config = dict(
    positions='rope',
    epochs=73.6,
    weight_decay=0.2,
)
Rows from block 2, named by matrix and row number. Rows with one number belong to one attention dimension. Each number is 200 + 30 x the weight over its row's rms, rounded and kept within 0 to 999. All counts start at 0. After the name is the row's rms in percent of the matrix's.
# v: attention query, key and value (stacked) (model.blocks.2.attn.qkv.weight, 576x192, the v third), inputs 156-191
# proj: attention output (model.blocks.2.attn.proj.weight, 192x192, transposed), outputs 156-191
v.36,106,214,191,225,204,219,185,210,254,156,207,186,183,227,191,211,261,175,162,227,206,200,215,221,149,194,226,201,226,185,149,236,213,183,211,192,232
proj.36,108,195,196,192,176,256,193,203,207,206,179,207,207,221,239,198,220,213,209,205,187,197,189,213,229,131,191,209,155,193,225,187,178,158,219,196,216
v.37,102,233,199,251,260,189,152,194,211,200,210,178,194,194,174,241,199,219,235,194,190,185,221,180,181,208,240,223,203,197,167,196,169,149,215,187,144
proj.37,097,170,196,223,142,192,270,207,195,228,176,214,199,207,174,160,190,237,177,199,247,202,196,258,221,215,229,192,247,171,252,161,156,241,178,211,231
v.38,100,204,170,210,172,222,189,162,202,171,201,225,230,234,222,159,241,158,234,175,160,193,284,174,150,205,188,164,222,193,199,206,218,199,154,187,189
proj.38,101,195,187,220,233,236,159,219,213,198,158,209,215,158,183,261,177,167,211,231,250,152,156,159,210,198,262,167,142,251,169,152,230,200,191,252,246
v.39,101,159,200,166,195,174,254,136,185,248,202,157,211,164,253,226,167,187,162,237,219,159,181,165,181,209,169,210,189,192,221,212,201,223,210,222,204
proj.39,102,255,184,179,168,235,206,224,191,174,208,208,172,182,202,185,228,194,192,199,163,247,168,181,224,214,214,232,237,243,230,258,202,188,266,201,165
v.40,102,210,254,206,186,185,241,230,234,223,218,219,195,187,139,225,131,234,164,222,192,209,168,194,238,208,209,157,186,190,221,216,180,255,279,214,203
proj.40,104,187,226,156,232,181,199,163,208,205,224,169,198,224,220,180,270,152,203,201,158,242,201,241,181,229,141,246,228,186,238,241,198,176,142,136,183
v.41,096,211,214,191,261,152,209,209,211,204,202,160,201,208,243,212,147,199,174,213,221,193,157,205,265,218,194,168,137,209,202,243,142,205,214,212,228
proj.41,092,204,222,164,186,173,226,196,203,226,248,225,174,219,187,182,246,200,176,223,178,218,199,256,188,236,184,222,256,162,235,211,139,224,179,180,181
v.42,097,174,219,208,162,167,188,187,240,244,250,182,211,218,214,197,188,211,199,264,255,158,185,174,197,198,166,200,256,173,196,185,212,222,229,199,201
proj.42,105,188,248,150,205,221,199,182,190,161,171,222,201,172,226,167,207,164,223,197,184,245,174,190,195,203,222,248,166,212,232,210,206,188,240,215,177
v.43,104,172,214,219,174,166,210,167,155,200,230,156,195,168,224,165,212,166,148,200,115,208,181,209,231,164,221,226,132,223,183,186,228,243,215,191,233
proj.43,105,288,179,179,165,200,199,230,182,172,198,195,166,220,212,239,210,230,205,203,202,220,163,171,212,224,198,195,248,225,217,264,193,143,234,221,175
v.44,107,241,164,198,188,194,190,191,199,196,215,187,177,195,236,257,146,203,184,226,205,247,131,220,172,198,192,154,167,259,174,202,149,264,186,173,197
proj.44,104,226,187,231,171,210,169,209,189,212,226,226,184,280,193,196,210,236,168,194,218,186,202,232,201,173,213,213,243,185,190,238,224,213,235,183,217
v.45,100,202,219,197,190,225,182,183,183,215,220,267,181,193,161,157,120,201,174,243,179,207,251,198,210,207,206,229,200,193,242,193,198,225,242,223,172
proj.45,098,175,219,167,272,190,171,159,244,199,219,162,227,187,213,233,220,194,205,194,206,202,178,190,181,240,171,222,196,220,185,210,245,168,164,149,242
v.46,097,210,199,266,174,217,139,179,219,179,217,196,175,146,177,207,235,185,165,205,140,224,174,218,219,177,231,265,189,185,164,169,210,173,213,137,222
proj.46,096,241,185,227,179,167,245,235,180,228,166,196,223,244,231,164,175,231,220,209,213,226,169,212,235,202,161,168,211,193,181,245,174,175,245,198,200
v.47,112,270,196,205,242,239,154,182,202,195,175,245,217,198,180,204,201,213,222,205,211,188,316,161,199,200,171,206,242,149,195,188,166,151,205,189,162
proj.47,113,139,219,221,216,192,250,243,195,201,187,200,221,149,208,211,178,167,213,234,245,180,164,205,184,231,251,182,194,200,188,155,218,222,180,212,258
v.48,088,220,193,202,180,177,230,207,209,188,191,214,172,162,239,168,181,205,181,217,227,257,163,168,241,150,205,143,217,218,257,191,168,250,186,146,227
proj.48,090,156,209,175,213,182,174,158,193,214,148,144,243,210,187,232,237,203,236,174,148,185,132,247,171,181,200,193,226,193,206,212,201,217,203,211,184
v.49,096,134,177,195,242,234,179,244,179,160,153,241,207,189,258,162,190,189,147,217,177,189,225,185,243,170,273,160,214,220,219,196,188,169,193,246,166
proj.49,091,231,157,231,192,203,216,207,164,226,203,198,173,216,163,210,158,215,206,226,221,256,217,167,161,127,144,179,196,197,209,205,152,145,150,241,210
v.50,111,182,190,202,264,219,244,239,183,219,213,166,228,213,244,182,182,232,174,205,212,182,187,220,252,212,208,209,224,208,198,197,214,206,157,217,214
proj.50,111,227,207,213,226,152,168,191,205,154,235,185,156,170,230,177,183,188,233,201,259,193,231,185,189,154,156,202,210,175,165,178,208,203,210,197,183
v.51,092,247,208,232,205,203,211,248,271,208,168,189,186,210,148,181,180,200,241,215,187,230,188,146,244,177,208,197,226,187,162,211,224,210,199,141,217
proj.51,096,191,239,183,207,168,158,194,195,211,181,156,213,221,241,227,227,235,208,177,211,189,193,220,182,215,146,232,172,180,273,227,228,218,248,248,182
v.52,097,222,185,188,167,194,214,215,226,212,232,207,218,267,177,228,211,174,248,180,231,203,140,217,210,197,191,205,192,180,166,234,174,188,133,173,292
proj.52,100,217,221,193,218,200,205,206,128,174,249,223,183,168,239,229,222,205,174,174,241,189,262,163,223,248,164,245,222,231,208,192,198,249,259,191,135
v.53,106,229,169,188,227,183,201,231,224,226,187,188,174,163,232,237,160,188,157,172,208,222,195,270,183,196,202,236,139,198,168,202,221,185,194,232,174
proj.53,100,186,223,196,152,194,281,230,171,217,229,207,199,234,226,193,210,177,204,221,157,246,226,124,235,192,198,149,253,213,238,228,162,191,159,211,194
v.54,105,240,205,176,224,165,213,152,159,196,234,215,193,276,209,265,159,211,232,189,240,158,158,230,154,190,164,235,167,190,243,219,142,161,204,204,189
proj.54,104,186,190,203,180,239,243,244,162,172,201,202,188,190,203,201,249,220,170,222,178,252,189,169,236,222,233,178,246,225,166,190,189,214,140,169,204
v.55,106,250,199,163,219,177,178,233,200,199,146,269,156,158,248,158,165,183,183,181,190,219,254,175,290,212,272,208,161,238,190,208,221,201,237,218,164
proj.55,105,190,198,224,160,171,275,202,149,239,217,166,246,259,188,209,180,241,204,200,207,265,198,153,190,135,113,187,226,169,197,212,125,129,189,245,183
v.56,106,227,195,136,229,197,197,178,169,189,199,198,183,220,177,223,190,215,215,179,221,188,179,211,214,225,173,224,163,216,183,225,172,163,243,227,176
proj.56,108,214,184,179,156,200,305,257,168,172,183,200,210,203,204,194,261,224,204,237,164,237,212,152,245,223,200,193,249,237,164,229,149,183,162,163,217
v.57,094,225,204,187,155,184,237,250,191,220,166,211,213,196,196,142,177,194,209,207,129,177,178,198,299,226,240,179,209,213,193,196,187,192,130,209,192
proj.57,093,179,165,191,207,190,215,212,191,205,217,178,196,253,243,230,180,226,191,166,181,247,211,201,153,163,125,212,205,199,160,201,227,180,236,218,193
v.58,116,197,164,205,212,234,228,232,168,219,213,240,180,223,226,233,189,172,224,186,263,171,187,232,204,208,235,221,196,204,200,198,160,209,126,207,209
proj.58,115,216,231,227,182,187,193,179,145,171,311,230,158,184,190,185,205,187,196,211,201,216,220,169,191,204,161,187,219,206,185,166,256,196,204,182,169
v.59,091,209,179,221,256,190,197,202,222,216,204,152,189,222,176,242,204,224,222,196,198,204,202,187,184,221,116,240,204,197,206,231,227,162,231,152,205
proj.59,091,213,244,177,231,216,202,221,204,201,200,241,186,163,228,190,210,226,203,250,238,154,194,165,238,255,211,189,171,190,211,204,222,246,211,169,153
v.60,106,278,212,196,177,199,234,225,216,192,179,162,224,194,202,130,158,172,207,233,194,220,241,185,232,172,266,187,215,247,238,171,204,213,209,172,216
proj.60,107,165,200,171,217,134,170,187,213,181,153,150,244,223,247,161,188,220,239,196,218,225,139,278,173,178,157,241,215,193,170,226,234,193,228,210,204
v.61,102,251,231,174,139,218,250,179,179,200,193,180,201,180,166,173,181,177,251,229,182,179,219,190,245,181,257,190,182,218,207,198,158,199,212,171,245
proj.61,102,182,216,175,230,163,187,198,210,205,179,158,262,211,235,201,228,250,216,180,204,195,144,264,174,213,145,250,219,192,154,182,249,197,266,176,171
v.62,112,278,212,192,209,178,140,219,204,196,150,233,199,164,214,156,165,206,174,228,173,219,211,206,242,166,169,198,234,204,219,213,210,214,210,133,177
proj.62,110,147,207,183,234,197,207,209,178,226,174,161,217,227,193,265,204,245,215,152,213,204,168,156,184,130,180,206,193,180,190,220,209,233,185,269,222
v.63,104,208,181,218,216,214,241,236,181,203,193,181,213,213,233,189,197,172,151,179,216,190,215,228,195,174,241,229,172,209,209,219,180,234,213,224,190
proj.63,104,222,221,209,213,154,137,162,211,181,259,165,182,175,233,184,168,194,236,193,237,229,204,175,210,170,129,185,218,188,196,170,197,152,214,224,206
v.64,107,191,205,201,212,166,165,149,172,220,207,227,224,211,235,151,236,193,191,204,187,172,184,202,212,195,175,178,171,219,192,211,202,196,186,180,214
proj.64,108,264,217,217,192,216,205,242,213,201,212,240,183,188,225,170,220,157,226,199,185,195,287,212,224,154,174,199,206,176,214,184,156,187,217,206,175
v.65,104,220,219,221,262,152,230,211,241,158,227,198,170,222,211,162,156,200,191,182,230,182,236,201,197,177,171,140,174,186,234,211,230,195,201,209,215
proj.65,105,117,172,168,196,219,175,222,139,228,176,172,178,234,191,245,136,266,188,172,217,217,161,223,134,197,217,191,202,212,200,184,191,177,195,260,209
v.66,109,239,182,182,205,163,218,113,197,148,198,243,222,226,212,212,240,163,201,242,232,213,197,240,178,192,233,208,231,209,168,190,156,182,180,206,240
proj.66,110,187,202,255,216,231,219,221,219,249,191,182,152,208,193,183,209,201,200,183,204,235,241,217,188,146,200,226,192,194,262,161,210,167,230,161,169
v.67,103,185,200,195,290,185,208,214,243,175,186,165,176,210,219,217,188,183,216,158,187,138,237,158,238,184,180,153,180,201,278,184,200,218,254,166,186
proj.67,095,196,215,182,190,248,166,220,169,201,245,232,246,154,178,199,173,214,219,203,226,205,133,257,141,182,212,188,176,216,147,220,189,185,180,261,231
v.68,099,219,191,175,159,168,223,256,217,143,197,182,224,204,205,185,177,264,228,197,206,210,239,186,170,144,212,172,204,218,241,197,250,206,234,179,162
proj.68,100,183,181,141,166,212,192,180,155,172,238,186,188,172,201,231,222,221,216,197,202,162,183,170,170,221,203,179,199,226,133,200,210,250,171,209,216
v.69,108,163,174,180,224,287,199,192,182,256,203,203,221,166,176,176,250,206,206,212,145,178,129,212,216,267,193,217,190,243,186,206,158,209,93,196,213
proj.69,107,240,227,243,213,139,188,208,182,172,214,227,197,234,246,199,159,150,186,195,193,227,202,201,247,155,142,244,196,164,180,216,160,203,259,226,210
v.70,106,180,206,158,231,160,204,143,228,187,187,193,168,212,220,169,243,135,167,222,187,166,251,171,239,170,160,127,186,174,234,234,217,208,259,211,187
proj.70,105,193,203,221,187,266,190,262,190,238,210,236,214,181,179,222,185,238,207,177,215,214,244,228,139,163,220,218,175,235,190,174,149,172,228,184,162
v.71,114,201,159,212,172,240,192,211,239,188,168,188,204,129,223,226,199,145,237,217,189,186,238,249,186,187,214,141,237,239,208,226,210,154,154,219,207
proj.71,112,206,171,180,129,197,187,153,144,189,206,180,241,254,199,164,203,227,209,172,208,206,224,199,195,144,159,200,191,224,208,224,200,227,200,179,218
v.72,103,225,197,177,222,142,177,208,193,187,180,209,200,201,192,128,181,230,206,211,219,205,124,188,185,243,191,215,172,225,176,182,216,186,179,216,171
proj.72,100,182,197,214,215,197,218,222,190,203,155,237,170,227,219,264,238,181,186,197,230,178,273,186,213,161,182,196,269,199,244,137,194,180,189,216,182
v.73,109,163,213,173,254,190,247,229,184,200,168,187,222,220,200,198,177,150,214,133,190,193,199,169,226,227,221,236,165,220,216,189,173,153,175,260,178
proj.73,110,198,196,201,164,204,186,153,200,210,200,239,252,225,171,260,224,258,213,220,200,178,194,192,207,176,172,182,240,145,211,168,214,229,174,180,250
v.74,097,212,213,242,177,206,191,144,172,235,218,171,182,205,200,227,208,242,221,167,178,150,185,150,165,169,154,137,219,193,204,215,226,230,176,175,196
proj.74,097,221,194,162,232,186,203,212,194,196,222,180,215,167,204,163,229,145,196,196,213,197,222,224,160,195,255,239,182,200,202,232,247,193,196,202,180
v.75,115,214,207,213,169,211,204,175,199,224,185,242,207,238,183,241,283,180,216,253,203,215,196,224,166,182,197,182,243,183,224,223,220,184,213,179,232
proj.75,113,175,214,221,185,216,207,212,245,203,202,151,231,211,199,151,177,209,188,178,181,254,211,176,247,197,218,187,192,229,204,194,196,192,228,173,191
v.76,101,245,168,194,143,165,214,227,204,177,234,249,181,198,168,220,152,221,229,185,223,203,225,194,181,236,210,237,156,218,227,176,219,222,216,225,184
proj.76,103,163,172,189,216,170,214,142,184,201,173,167,204,180,220,203,197,218,178,183,218,188,138,208,199,255,181,196,248,167,179,213,240,236,137,236,249
v.77,105,169,160,222,193,153,162,190,219,210,202,189,227,141,190,105,188,203,116,229,174,206,258,250,199,174,147,195,199,281,179,230,194,207,214,135,210
proj.77,104,238,188,175,194,176,174,236,185,211,175,212,113,238,210,186,207,206,244,193,170,186,225,190,219,209,213,237,160,221,165,252,182,203,183,190,160